Weights of a small segmentation model.
Model: 48-pixel images, encoder activation gelu, encoder widths [64, 128, 256], decoder widths [64, 128, 256, 256].
Data: 36250 training examples, 50.1 epochs.
Rows from block 11 of the encoder, named by matrix and row number. Rows with one number belong to one neuron. Each number is 500 + 40 x the weight over its row's rms, rounded and kept within 0 to 999. All counts start at 0. Numbers have three digits each.
# fc1: MLP up (encoder.blocks.11.mlp.fc1.weight, 512x256), inputs 0-85
# fc2: MLP down (encoder.blocks.11.mlp.fc2.weight, 256x512, transposed), outputs 0-85
fc1.101:492462549489536483482465506520509511462458522432487446541447464475453463467531484520590470509470512525583511480567467504501452400444457513516530501494493528542489525492511439539514487486487472469474501449478503467489443532554511510512484517515472520476480505
fc1.102:495506474491495465400589542496423492457492517448558504466514471484538449553530464534448510555502497537524540498545462491473489480533526529493519410480511483513439456576467521446461432513496493518505545501503553478535488509494521572445524482515466491488494557
fc1.103:493430569512454463580491498474448415504561457522539503454480486475430427458441438488581451476470496532461541392492506502464525547489581513527527518530483517444493449521455524550482505440500514519586518542466474540522490434472513533471469450467493543535500472
fc1.104:508423483496437429434491514470447491542503493484465495457472439463521446500453461490514497490537552474520470466533486486521460527509494438494518571489504509451522488434557488494438518454444473457580477503531434509534456501427426618510455498495470467517443449
fc1.105:550605434478539480478546428523535431494536513478499447517494457582448475520458470547474577532529525442472474449475550537434462575473595509547468530464481448471479527527512530452492509532461502509525497480513499496464503487435509488535464473546500504510526485
fc1.106:427482439514476511508601492519540502442516525475570477538492479490449472462434448516592476473493464453529506433468459517483525538500492556479560451545474542512451503562505525524504492474536471517476475522528493453508446455536466483444465470491474487500479444
fc1.107:537411449522624466523532502468514482472530547470513404514583453533536519451517460537480465525558431551562513473483500476412522466534513440523553482554500464465483469467440466489520505537493504447444517496519506484530463489503498543531430465496518501464443526
fc1.109:524471494428534530488477520466517516447523446551467532536506530556528500385547521475533532497508530443532527470484463524485441531464479527525578509433502497555499517470587521476521488481508381486555457484507583570501497623560498483452515520491465511541419610
fc1.110:480537526500534508514491514511515554457511603570465552485514551543542499462527516471541417468463504420520507512466518517497508534432495489576462506553438531555478436556484544528417502526532477533533500535510494492553546506522485527469463505510484541543506543
fc1.111:428433528537535543468535502528470456522457488521453580458591469512496487516452426486507499533492450514537511578451506463508531509506438514471444519508498499508473421473512486500600520528528530530479487467524529492461469535460537530524488523483445513522548502
fc1.112:408504556563532498555529497484441507542458445502497484494560461490489453549492443492507463525537539432530516468499444444506449565529523481417544435485552526550507540510506482462491614471511494510409553505466470524458402495463479458529472495468506485521497487
fc1.113:494531531533535492457553448469498471522499439391510492523560595528613481548521483476487489485497461478445455576538541520528482607488544460464476473437481523504518532475514536524530508502466452510498551485536487563458438448465549550505429423441581493452458422
fc1.114:522510515582409463436539490474488597570545505501563491562566477488539542501480489529463524497485491412503554582497493457449507545608561475494548479454525543460480521534523462485525556546525560505442395514480486468471473443491506497509543447452474460516513560
fc1.115:517520489519463561516538531444573506435499576501515522502472557456497438485541535470499476502504493573518567526481481466489543579474547530494525488504520627529498552464470457541496444499459544511523505531502436448499481459470492584504530449493521420468526477
fc1.116:489520489473522490487490571514487463481497541447529593521516483498497457512508520537471478538492452541500496507491590482526564454490535495473533472444507480536602460561494511532498573543475524506478526499512535433564525461539464515535474530568479524572518435
fc1.117:502516433572446507557503511488412504507536549528528558502563518489523535499409502523538480445557504479525473547507527479484525524600485563519540483464541514487435451494485496507539386463521531506446477460498495454427457471504457520509449469517556535519564526
fc1.118:507625564516467506475486534468494538486439540428524487448476451546485490518470581442519465537489479483536509601510495545508510487547504582494503500459535465490529526540464479488458499516487589513503478552505440554470484541470525574501545531500380449459517507
fc1.119:499541503438548574505514527486480468480481445529517545501499494454515452499520546520527547519559575500503491587513531517508499510601474518500504519505495503461492499458558514468585457453541481490519513521500568542501518521513534528443485420446468562571440539
fc1.120:647549484562540470527490490467484517576490461486463513489458482534476555476480525545501580502525464530506486541436514509503546544538479495555478506509458503506500504475475517525435521589562525488433586533524518515554532443504506540486501479496437501515495444
fc1.121:456490511481518494534543555544488509503450494498573474473528537405512567514404491550464493479459470498570505497460560410493528517452509432464490471552537556518463489544499503458536519534416455472422497438529546453517483494527520482553439509465496515479495448
fc1.122:477496480507476470420463502485484528480447454478523480507545545527532468472535503496468486507456514488505496617506510431516497446524505470439543497438516560502471462465488459507484516510492525382449442468468472523552516461558616596509518464516488496483528524
fc1.123:571555473500544472496508459573483469506527490558537527457474468542477524463567538496491467469517518539565526507516524502487487461482542488530545533552499497479515542509520493403553424499418484493471438569540486628493522531516530550525491550564469501487471523
fc1.124:509461455530549499527525522539576564541490473493452522497496528494496489487526484497524402446518466418506571493462518528535517487489434502448553568518553521476499504527514518554489519496456482497561487555484519458510517461523503465478507518457517477470495534
fc1.125:486575495453546461467509501463448496510572475534558499474491479507533556484458465501531489450436521411530521523475534520498555462520464546429507469532505415485462530589424385453553480483491495504500500504522565537499471522557455568561526525506530455482577481
fc1.126:496587479579531529528512459451496452490458552416528426532508373555487519549548499465535416547489504572463560526525509537496541416479509477509575514491508515450485567552506478552551561516492461505498511503491485489580479450507482481498516492499453514447496512
fc1.127:484536519572493518554541522545481531544487494574477540439468491566468487449493509514476471442509482445429489496469476459475553480564445534478513540489501499533452486607509479492558454546534538490421522481569422447450503494498505511552451515483563411481520446
fc1.128:554537530553527465521515510509524441541501467435519499472501448568503521502545509465485509566465512443461498480525582516485510435483498471524566542497464529477405552523492457505501465493493530502559585503501517588463555547517551441477457555518528470530516458
fc1.130:534510537528464467503465499531464480455487476557510508511497618581491475530444428533494561489427448517538516534471516495510473576490476543448555519567480477497507429466531485499542451447460528461481569430589547483433520545489594512495442521519487538503473433
fc1.131:457524451480537497515556543542509547468524527503533562527466492493447508514455497521575566519474584492481495546547393571574522540472465556512497546512518486499508441563481499532560478444656525562482507573458585481419508507511553465447425519482542501470494537
fc1.132:528594548487459551477483469507452519501510477489578463490491496488538541522439509551516518406450483394562497565480483494503453478511504519491540494500447537476561521515489463438517440511444447473442417457473577452443503470502437515525538490554527519487473415
fc1.133:513494513499470531479398568519473516496524533565525459437533469529502484593552537479525462438500585511540544589501515517505523512472539494491559448526493475530514492522478529469521452457497481474521501487519411561559526518477518483534583536469554441512515559
fc1.134:526520558523467439503455509533562451498486550469458527501553512497532651500516484506506446555488515482489446477554458528522467504465475465470400476469479491519536496496491541550457540475548473463511522510526491470513567476535516511472555541493508532540478516
fc1.135:482469486453491503436527462511558461479516493515535547584483511533500456474518489527541504486476519535519459506506501415554544507528464421486533487444411491504521502511560481502505506506489575435454470436492427541575553509508575545499461507581486529487521431
fc1.136:459428455539516531561505528549473513513489486500483511484548480498404545527553530493509504450425499560512558598433494517468494464563508498532471428544461498487466466492530507490493415449566496423516451509506500466474546526474430486508514509493482474455514533
fc1.138:614456503506527510536494482434542440501510536526448509529507545449523556502454460502499480483510501452533594471496506552554540512527534499528521486435480546480531423495483545543512480499548493530628498563503486511530478441558486531510472489507477506522428482
fc1.139:530463472443557536448490552446575550539526469530526519490425509476510498533532571459484506433503523514507485494469527504446540559459471441560461470576554448535556466489455448443539460435463516413516468444457536467494504500591473534505474475571478390473440536
fc2.101:516462455563485523489511474462498505467482532422529496582503545394530548487478554567535472467505479613555514545562428504470554492549418479488494476429521470512462540537586546516467528484458435600474489464517522449477478517468537500538512528506473516496459438
fc2.102:473512462499529492508598530455443441592457529501586455433443472535454510558512562539502490503522504439464497491500516575481463486475503471466523498512532465498529514545489477535464499472522495542495479535516447487495530587459456518478535492471570527516459523
fc2.103:499465468440512469500445511530477500514541525512450488445523486471503431544504510566441526546506524482517483492457445547513547519496498467499590457471486525531515423512524497505467443493444550494580436499489441464464495502554497450503516529413495492512499466
fc2.104:496527487525500515512528507514524439477528530500515427395528535528458515525536590490458466521479479518480473511499529552545504445593454451540434532481457533480437524455541499544528479505504491514473428543423416507489556546442504479496507528457523478592553562
fc2.105:529577490379561449470563445525549422453508495542506469504561420528478529505464451450469519551579522462469513478457572530499534546484567475545450468451551488449465558528451551504521469535415471497512476531473433430530533595499540472533448511585510487540527491
fc2.106:455495541501531496498521474507433563465521506530545469523522479496513532490414533500519482605521484476529439547497398526524493554428524494478510425456501506506475460480546537551507452494520497421490520530377443488506506495459520471507532514461452522548430498
fc2.107:503535460457537476460477510463498545559527486502478499432455525556471575544460493513508511536572560436480524438439523551517464513538490519521498510485529460498549502492441520471460473549460484481505560520475487566481493511476440549477469477465474555504443555
fc2.109:483474504438473520534440555507527448504547446522460491496510533480563514460456522445446505452471559505508502437495434499489414519457502549515441559476482536557444477570497464478495521526454518505513501542549544475490502479508554556476591519517514477445513464
fc2.110:497491511523565545548487532511590512510454551524556547429494593515509496560537444445569472502474612593483464515416533500489547389530465482467539598614516470484521437547456488468497481476512497475569494530513487522541522415585535535473508515537477513476544527
fc2.111:444507438535462481468494500506504458488521445441479498499544523529548501530452471480585502482513512561563496567571466489493583444566521456553481497422469419472481496484501467562560525498510484453484462456549461478580522515528507508471469491483496543505571424
fc2.112:530539507576536500487529513448495446510517530501453451486455572503484436489425507522591481535505516519505423502462524559517445461499461546549448516459520573472497456518462511541562519523467502487445527491487570435476558466557519529483515503471483517420462530
fc2.113:486589566525559483496453475495438539479569442442475511474549501547491503446576513521470448525580456503543597486442530423494508506551509505440531501529599465505545448519498498462424530502452508464531449482484534486530489480553575565484536485486439505494523487
fc2.114:491507523571486474469534529490475536500510483505508491513521570552540510558470452465432523496517486495482560591430514491537479566464565510437545448487539565493526413462484479487461482559536488419482416491560505440480492485467503538493539490511475435474502431
fc2.115:481520482480408427575471465508557484522471543431487467503501435499565532494496584505536488485527445519538443468557487532489449502493545582559571466530538440477504493440529487524466505523464468535538509541454517471476495427491460514460494413473522523512501545
fc2.116:549534552535514527518477495497518518537557600499514462496506484490418400499499465519456501573504510516499488526541512470553473529502542473504493481522513564463538483492562502476504527487485474472516520473483424487468493467534497535528440476561558448430537513
fc2.117:479439490495450452551500439512485521516498520584493528567506526566511473518490496509430500497480544502448509509487544529483440498520532526552504494484448590475493529510495530522467557529501466481541435508517510459494466475516541501470526455445380509498480467
fc2.118:520518443503486519500540486450446485497540500536464464462479481514473509544518474528473496540493453623569496487486558518543599577515544480551482475532459462537443548504540527512540468474450490493484466472512413452547504535487545509514462461442556530576495485
fc2.119:409434490457484531485534486466450528477544519433478515496471479490555461456469500474531488462445516471559494524559511457490527493566450497499556475529557585501479502546504520410449503501512436431496601512519481509471506480540507443493527523519523480504464491
fc2.120:510560546494557503514424510486546452496433549548510512545450526549484517525539537525416507568539460420507469459439542513504480526580498442482480528459512485515515499449525489530497433549530473528521516450570468540477517487473558510446492490435509542510545474
fc2.121:561517490514467546500466500561480554567483503527593507550480595481540460499452520496474482456522572496504511514518481508543498535517484536508505452507526476473543455511480533540471469503467454453558480487502482446476465427544488480501545481491535495458461448
fc2.122:507452501532503475432490486523500550453475509512465495515495532499466493477543426466478502560507452450544509493487503468473506455485466522448486478431516509547538503452492425516527477497531499428457432484545532555558542559545564592557494465529519562564596483
fc2.123:521553497544454541472545503433503497459462534490480543518506452551507536467512517461580477536517512415553505532499529546505551559536537480460448505477536508541523460561503508547415491446467506512518506466478505544429420504511464516541476455554487463509521484
fc2.124:519499579465419450493499529537508548532522417536460460461445571512520458451564487451494515489503516562540489455532475533495534399507482555528464487497526480476500495504528405566506524473494481456535536447541493493480499424472429577500524489551438494438559484
fc2.125:464510527530571504488539502480528502493468505523501545534477526528525517403469429576485532498492513522499530500532507516513512465481589444497519495466419528484510545523476518467544454469477490492468473457483555490455600529506513490540486489567514458447458548
fc2.126:519462503506535477484483490392440523521529500520532476516540461487500552585541496484486491528482493539450480512431579479492547504464523524482570482557481492475484549478502490525517480507514492527456482465527497505598493434472580455494437530518594475493498489
fc2.127:422496499538473525536544481555524520488504500515461489552513531489501475499472597465497431532450468464562456428496485501512521462518545492549505574502491514488513431544401474506567465536531511498450450542471476523479492568504566524470503524463494426541477487
fc2.128:512555552462460503514435506441481459543509486477549496570475439514470434545532532464459492547507473484416411517510510524467519530536420538488490539483431457521519493511523519499531499482550472558486415557479510554470567553518554522480475560544559508467564567
fc2.130:476511519517498477478415431529481529463470455524457515489452539543578502507545438425430493449509531511458488488503445511446452486515533532521520456483539544521456497498563547579444554538457440521492541474510476518464412478537562505483485531481443561516575502
fc2.131:457434502537487465496496580468477544560522493547526539475472531499543479570541503515504561534522420482501448526437466488544517494502475472460426468536540496485555508531463483498540512500509520509496532502505477511485480435407475452445473508403540498518552551
fc2.132:498544506523499459548589467461518459546498548576588464545482510557498540469487455554445471498475595488469515508488568502510457512512526492540470495498551556494477557521529580494479436468463474499490470437437515412420552501506416430526579465533480461518439489
fc2.133:495483487525588485503525522544516511473483501501476484512461459500468546485484505459533479539493536446475515482519491468514480549517522509525453530461403498499448445557495488372428515423512504520517450469496441499534523552488391562562502505494574488474470589
fc2.134:459570570478477532533467558480451517467552520477476520482497460433529487530529487502472512498472481508508514477431496514426439434461469556508515492532511551494488482513563502560486470493520480545508513536504523463503579489416521537533481555424543525506502475
fc2.135:555472506393488479493508449486502498494474516491464536492510509498427459436485456481508463506566501514560541500471480469462520489513479577515540498439522475513501558572523442471496438517457569434526466476517531582569485432492587497544509533502442545544516544
fc2.136:426507524419488508493515456490455456547529486482473434447498460559514470476499445415455530543484584475500532477473479529567506481466418502528658466516511517486499461499485485446537508551526494458505545492483495467454539492541521449507518463490432537477514572
fc2.138:560521476500552480495490424529505502559554505463526552500427527472538559544547414525444523469507537419480532525554439527519508515492461519482556456450478454438494471549487512474485475474437548438533585452438509533508522467546522555489420482519464547506484488
fc2.139:535458412478431524477451518480442537503461406577495552518490478519454574515515547468590456540519516558493564523523482600481522487466492469472510505482440548484509537493549478438473442497416431522449525512397594548479536559503562478501458561542460553526468527