config = dict(
    image_size=48,
    num_classes=10,
    encoder_norm='layernorm',
    decoder_widths=[64, 128, 256, 256],
    decoder_upsampling='pixel_shuffle',
    nesterov=True,
)
Rows from block 2 of the decoder of a small segmentation model, named by matrix and row number. Rows with one number belong to one channel. Each number is 500 + 25 x the weight over its row's rms, rounded and kept within 0 to 999. All counts start at 0. Numbers have three digits each.
Before each channel's rows are labels from the 100 images, of 14848, where the channel reaches its highest value: "strongest on" is what is common among them. Only what is clearly more common there than usual is listed. The data: Sentinel-2 satellite tiles (TerraMesh). In brackets: how many of the 100.
# convs1: 3x3 conv (decoder.decb.0.0.convs.1.weight, 128x128x3x3, each kernel summed), inputs 0-63
# convs2: expand pointwise conv (decoder.decb.0.0.convs.2.weight, 256x128x1x1, transposed), outputs 0-63

strongest on: water (67)
convs1.57:536502499496532494538523470496527475518466525506552539516527488476505466490521503507500582534474493508485490501486514489523487497513519502481490466458508494504470563502476478489487494538478554
convs2.57:469497547549513474470502535482518522485479562490490518505499529445487474513467494491509524499527517502501497534521476466502508483501501461505498526515467521515479472515502496525489502516462527

strongest on: snow or ice (96); main land cover: snow or ice (91)
convs1.88:519490521517538543497476510463537479528484539541467517535467448557497477511514530503514498475466433506514518447489496507489499527473483483509505531509516489486502470494497478451520509510495467
convs2.88:496521487517497503517487510484476526491466461444514493492522464478528486501462494473478522543462478514501496463527494458467477486522492471506490482528472484491501555502493477500475529446539500

strongest on: water (72); main land cover: water (34); flooded vegetation (31)
convs1.51:514487527515485478498524524476480446511465532498573512499487487505509532508499511491490563435450505500509500536492493495500512533503519481470500522507473497503444495495500493496441515522510548
convs2.51:484497498491521482455524563464525532492487486495520507490506517516456506479459494465523514503488481471500511564483521521518499512473520474530468499506477533468463469485512531489507499520466525

strongest on: bare ground (95); main land cover: bare ground (69); snow or ice (48)
convs1.92:475496513560507511473523475516482491537505562468499472453493499448496477477486491477502439508494502503481506472504555479514502541477482510484494507488506496531520465515530510479483468491539464
convs2.92:555523482484493531520497509500464504497486534528545507514535491518529504461492508482513504479505507475461551452492497511508470512515486500502504498484499493493506547470494514469498482511482561

strongest on: water (77); bare ground (55)
convs1.40:479447467495493547511484484540507509486485468494444533492494418515480486498502499496478517435465504517482495554531501488525500481496535554495517525513482471497497516488505500502536514550496460
convs2.40:503505459462507499543517506457496478468504466479521506478574482513454492467465508489515495463509499482497517521486527502497517492488499441484475529476468510495458489505498474511455488497485484

strongest on: built area (83); crops (80); main land cover: crops (63)
convs1.99:484521459494492473508496490493440486468472512504525458496483525481521528500483530468517552514481496499491476526554514515504520507513528497484502484503486500509506479454521503490562488527487544
convs2.99:494521507520542520488511513518486521490530504466520509511520482439483504481530497493521534507563495505511506547517500501517503487513509492464498532539506512468494498476490539511492484488488508

strongest on: clouds (39); main land cover: water (28)
convs1.3:515564504517453527487532486502504457535479529513488515476486513495466491489484487487508506537532552495503493521518512507528500497507519487455509474490495514488513476533510464499495544528515537
convs2.3:503537511487497481529498535511498504486465485517497499467534482467494494492552496492491496500459502526485496501510520489515480497481470523528551504494513515537508456546549482456498512528480488

strongest on: water (90); main land cover: water (40); flooded vegetation (33)
convs1.23:517561517489494466473526492471483485506512520497528492511517560505539529509495489476486468519529511534500496448475504511485504522496480463491515483508520515487528503522501514499450515499505505
convs2.23:531507480452513531450497533508514507494501517527452483490482493512516520500498529483618528482496458447522514497501477487496483480448538464493486496486471496471482501475531516470477493553492501

strongest on: crops (80); main land cover: crops (75)
convs1.32:528489535476484501486512502454583484450520529507509490489518508469505478483520525541497486492510456468498520495497547518487531479497524468542490518476507461498462490492525514479490456502514501
convs2.32:531507504486450501484488486497506479431487536489489492471530495499464460491501480514486497529468484507491503468507506473492513484534463485504547517535513528520524429564465490484480484518501489

strongest on: main land cover: trees (53); main land cover: rangeland (44)
convs1.59:514482538491466478483601501457458477520461523482589502503476507511522520509503492506494562479479510503515444515519496494479497502504501460523523470538462544491465526481498470456464490491536565
convs2.59:496513488495482515496515525493485491463511507461542461475514502483482517469499501525516486485481510541507500495541494516488496482488523509499511489496500498497494503524501516490482511481515512

strongest on: crops (93); built area (83); main land cover: crops (80)
convs1.14:518488518496517526549538466495498456481477517493508547482532481517493459498518458539478483521502489478455511524489497514496496512478479474514484492468495506462475479506531529494465478532514487
convs2.14:505518473521508471518499456495525496510484456517447524533538488509524492533535498507474493504481528482485495512444497490475506483499499506490520523536525532539537538534494494514536480514483498

strongest on: snow or ice (98); main land cover: snow or ice (92)
convs1.117:515505488509499494474499521492488463499489481529475480504513491565493505470556526502520467504479518539475531500469492474496517537494491492554537493507498496516490502470542503505488549478489475
convs2.117:492513538500501499498489506506497509481522512466446519516457538525508498461488498460471513504478507484506514499465495502499541489508537534477538499513507498469488491521466478511495516476483494

strongest on: water (65); main land cover: trees (40); flooded vegetation (33)
convs1.73:510472456533479521508507483485487547512457490519492526491481530494495476519531511498508504586497527480513524490531508452522486511530518500495477471498518513486498510483510488483547485520511506
convs2.73:450445482505524513483486471488480520501530543467471534492457479473496484557478452518510514528517502490472492470490508496506538485496521518492438533465517481479482556502484512508489492486499474

strongest on: clouds (35)
convs1.101:470476513512506485519518502503527489481504451482501510490494515499498529523511521545502469420525522465518492516473523514505474452488488527499482456516495502521526486520512486488472493517478478
convs2.101:516499488501481471511534481482515491491501480527497504493512475513534545514507509484489478473487470489509508549484550528495435508515464495493530529514484480494523476465531482481544483497487518

strongest on: built area (80); crops (78); main land cover: crops (65)
convs1.44:503515534503504529446516496547511480497490501455545479500507509474480497496489485500491510482497428527505491463491466484507514465520512492470466520512539487490512486515460525496458497491469492
convs2.44:504482525523487524447480511520490489501529539514503499534500502488496497455445503500542456509555512522500492503518514521545495532530506524514485513529545479482516528531485496492545474545486508

strongest on: bare ground (68); snow or ice (44); main land cover: bare ground (41)
convs1.85:528470517477480486502496516520532448526522491530464491490526457517522478480517526528482469467485473526512505454477502525488488500497508468528490493503482500530485499474499500477478528470444477
convs2.85:458445526477498487460467531470499519490512534503516498470438479484482473470541495472461516480505502482508515526454497473493534488505508508475478507465486492508465514503482495496451463442476541

strongest on: bare ground (90); main land cover: bare ground (55); snow or ice (52)
convs1.91:488499511479491502531467513468549522482536493476518513472507518528508491458514507544535516494508493512491501480510477492498494517487497490486548523465497497548453508490534487524464492485541533
convs2.91:494552517515537531520443492530494500477525487475471485522533489487512483521495529508482514519503552479509489559497481491510582488513513476476481510494511527472451513495500515535523482495514507

strongest on: main land cover: trees (45)
convs1.86:461445486473479463492492500493474497517487467475500495502450489459513502504528526501530467449532516496497476471531505518516467500471495506535480481521516527459508520506513488534462454490493493
convs2.86:509502544530508538514459477518481543495522522513496495528463487492496500483504529451488514511505466536500481491489486556543512459506502512544496516521538465463472502508508474493454545479519493

strongest on: trees (96); crops (93); built area (88); main land cover: crops (58)
convs1.11:504539451517490508495525464511514537503490467523424509515548480528503482501542476510472449542503510485494531515488510523475501458522510458519502495483481484515505485507467482467530529472482504
convs2.11:507510483480502515516509518518521514499523513481496469486452507532460532520461499470536515472509512477490475482535480475476448490473517499507482477471507468517469500468476522495445507508456486

strongest on: water (69); flooded vegetation (68); main land cover: flooded vegetation (59)
convs1.103:513462485549477486496461472500532493502459491480479495550504524508487524578499503508528495471516487528526502491503490498499509499478595513512527507513497493506542470490558496509488499483537526
convs2.103:531498527502501483526471483504519524470489485472458540463528472512497505508490500457468517502473488523491491481515512517496480483520486530496503537519524516462484462513503502520518488495539507

strongest on: trees (89); water (87); main land cover: water (36); flooded vegetation (28)
convs1.81:493466491476497545498490547528493513512458523485482518500501447519495508507508507483497530414432494527493504565511479502535505496486501513525507534520482494498494493537495496505492506544509464
convs2.81:508522506494550568471519496510478495478498466483535475487491498549475496479470520498464474526470488470501486532504516499533493493456495482487501490505488519517477501511521519514531516517487518

strongest on: bare ground (73); snow or ice (60); main land cover: bare ground (41)
convs1.36:508509520521508494508485489499484559505520474519485503495496527444539548452521459487476499523540469503481493496493506514488497503473485512497475486489480493543480517506472506437519531511445496
convs2.36:470460505494492497475510476482496520479481486481448504519484472498526474511529472499430479463463535513466511521493501537487468500500417526482518522495472518515527475491519541502480462488500524

strongest on: snow or ice (86); main land cover: snow or ice (82)
convs1.25:511506500505487493491495461516460517494498491539483520540504486587471489502517496510496493524485498532482519471508490496491505497518521500549574520517506482486478504505474488475497498516495465
convs2.25:494511502464522449458464513570496526563513511488483543511475571483521548485454493489488495501490494498513537475455498471492507490494485530450499466494526500519473517458487465501505527469449482

strongest on: clouds (80)
convs1.60:488509514461500514531520461500494468559475508492492522475496509478511462491500453481534496530530512492483480533491498484485510496508521505494500465501474489526476481530532504509538492510520531
convs2.60:501511480527482511474505468524514478494458459549494499508498484483511513506512502517472527455430516502483514511501510528472515517500510474486509464475484478533504508478498477501504517499532481

strongest on: snow or ice (50); main land cover: water (28)
convs1.34:527537532501473497503516565489513460537475512497540488504514524498586523511484488472493537456474536466485494487501471480473484506483500487552548486507499535500493529517503497523461524503530511
convs2.34:567490527502517491477472477553493486514517494523521530557444523503478502471490516497527470487537492480513527537516437496563524514477483518487470492483526521521475495473515485497508557470484519

strongest on: trees (88); built area (74); crops (74)
convs1.21:508469489505505468546510518489519582494577534519469465521508496482499501452478540503524509507446526502544479464498529465532506502527488517495464511544519516515452493461469550487469492493507499
convs2.21:522495459484509468500523464457494480490497505530526455551536526550528496492498502481500492494492467481519515480516456512459534531539537512487540457528524461482563526488526508520515536497525487

strongest on: main land cover: crops (45)
convs1.107:505453465508479508453506498502455448482414470524500498504526511537502540559502499499524497494521480500474493507469533509455500518536535463489495501526481494523525518503492485480550461501549479
convs2.107:469505515490512466526506492471499496487503489489507521486505484497507513534457524519519530511494550468490491585441542491489478495552492501492517535535515474496538491498506536525520501536497507

strongest on: snow or ice (98); main land cover: snow or ice (91)
convs1.10:487479494483481504538488486474488498532525469555500484478491490585505494527517493490518482488485514527492533472456481499498500476547506487510501458535530482507475496503547501485462514491503484
convs2.10:504507489460498532501539496453504516489513473488461512458507482513479494505499532514498503474464477510512511482474539507485494486512476498516506513520466514517554506527490519517470512472502548

strongest on: main land cover: crops (41)
convs1.49:482547542460464464437506470545511506487513509504491523506516516540503476483526489506506466502469511485469521479483480481510554483506506483537503472469505496447485524537516473491486515479522469
convs2.49:441510488500471458476517496535475483444449470472468508500490520508465540504516472516506501454513480506517490493517530483500496465521484524479493537490539504493491522487544528478490495512541501

strongest on: trees (96); main land cover: trees (79)
convs1.123:500491530488502467524515493466522515538427526505516486498499515492504500505566509509468509489509550481495496458505483504463477520525471501466478487469506568490491509518497510502484478483511475
convs2.123:520481504516530512490506520509506476470493503522538509487501500493538473528568499502502504509504480490516507549481482522497524517499479507492501545527494521520523514466522462494471538483520463

strongest on: crops (92); built area (86); main land cover: crops (78)
convs1.98:475472498481468547484477509556486496486503510514534494476495494476473487473530518460473466496488522498505457491472494489562486470490529546491495510472509521472485495545506489491492529501514507
convs2.98:482509498489491455493510487519472492494519482463510495498485510488488505492545469523461519490545528470477504486490510504468516499504499465508467543510508517503507502463472550508522550470536466

strongest on: main land cover: trees (48)
convs1.125:501521521499512489513461503450478522450484525497501534503509526480508519486477540485495547513536471511536478523534516505514457534532493495497503471504507512510512511467477521487558463486485536
convs2.125:455447533495492484482481492496504527482469484475483504515449473458494486486543487495528498529515537529510483452467493517523542505494528489465487484479518483504517473506441498478463484503484495

strongest on: main land cover: trees (50)
convs1.18:508503565497511515498493462467531537479452477512499544509522486506502547506487482522505500577532459483461494493515515505492457486508481486493499477479496489520512494522484516502516522493447516
convs2.18:516498480479510495463497597522503482507489481479518449511506502481520510478484486509499516463512561534482527494504544467464472509531477516484522496538473511487526509459479530497543462500462496

strongest on: trees (99); main land cover: trees (85)
convs1.102:511524499507465491510500513474521487476488481500502525515541488492480513508581468533477484489508490483510511510492513515515452475502523508490497498500491478523505529506457460480524519507476522
convs2.102:510555518498553500502452544511497489467487553493484458513537519507473495486528464531517493495504506524526513503485470516489525498471559524509498499511484518493462514473487474480481479485520474

strongest on: water (73); flooded vegetation (61); main land cover: flooded vegetation (44)
convs1.50:484519523532467523510515519497526481529501508516484486513502531508489515489461533485524520510515513520455483510475486480478492475515515493505520490511540478431516475437522469505498499519514497
convs2.50:512490514453483486506541480485511502514489479506513528485499507503501505501517468515523481482456483491536495493478511476555483494482449473496458524482499509479475483505536524530531494518496532

strongest on: main land cover: rangeland (56)
convs1.126:491469494556488485507552488493480496474514499509476468500543490472498501516515461530509503474471469514538529532519513521500497468497501498492498496497488524464500511478477483512470480519538489
convs2.126:479542512502481485509517577498498513470495490493521473534497469501508463524468528498500534516447536506448501521525495554467549487482535511534512507509508499488500489527525531493499509529525527

strongest on: crops (91); built area (84); main land cover: crops (80)
convs1.78:468572486481521528461499483528550463496460483511542523507480492527542480517498483555526516481500498464465530502531494485482515483521536508465531469488524514494585509509519465500514476498522495
convs2.78:505502492521497514513482497484507483477509516515455470473475450480482469490469494467466467489498474512513503444542463508477506495479522471487511483451520497519481560514504501477493520462522504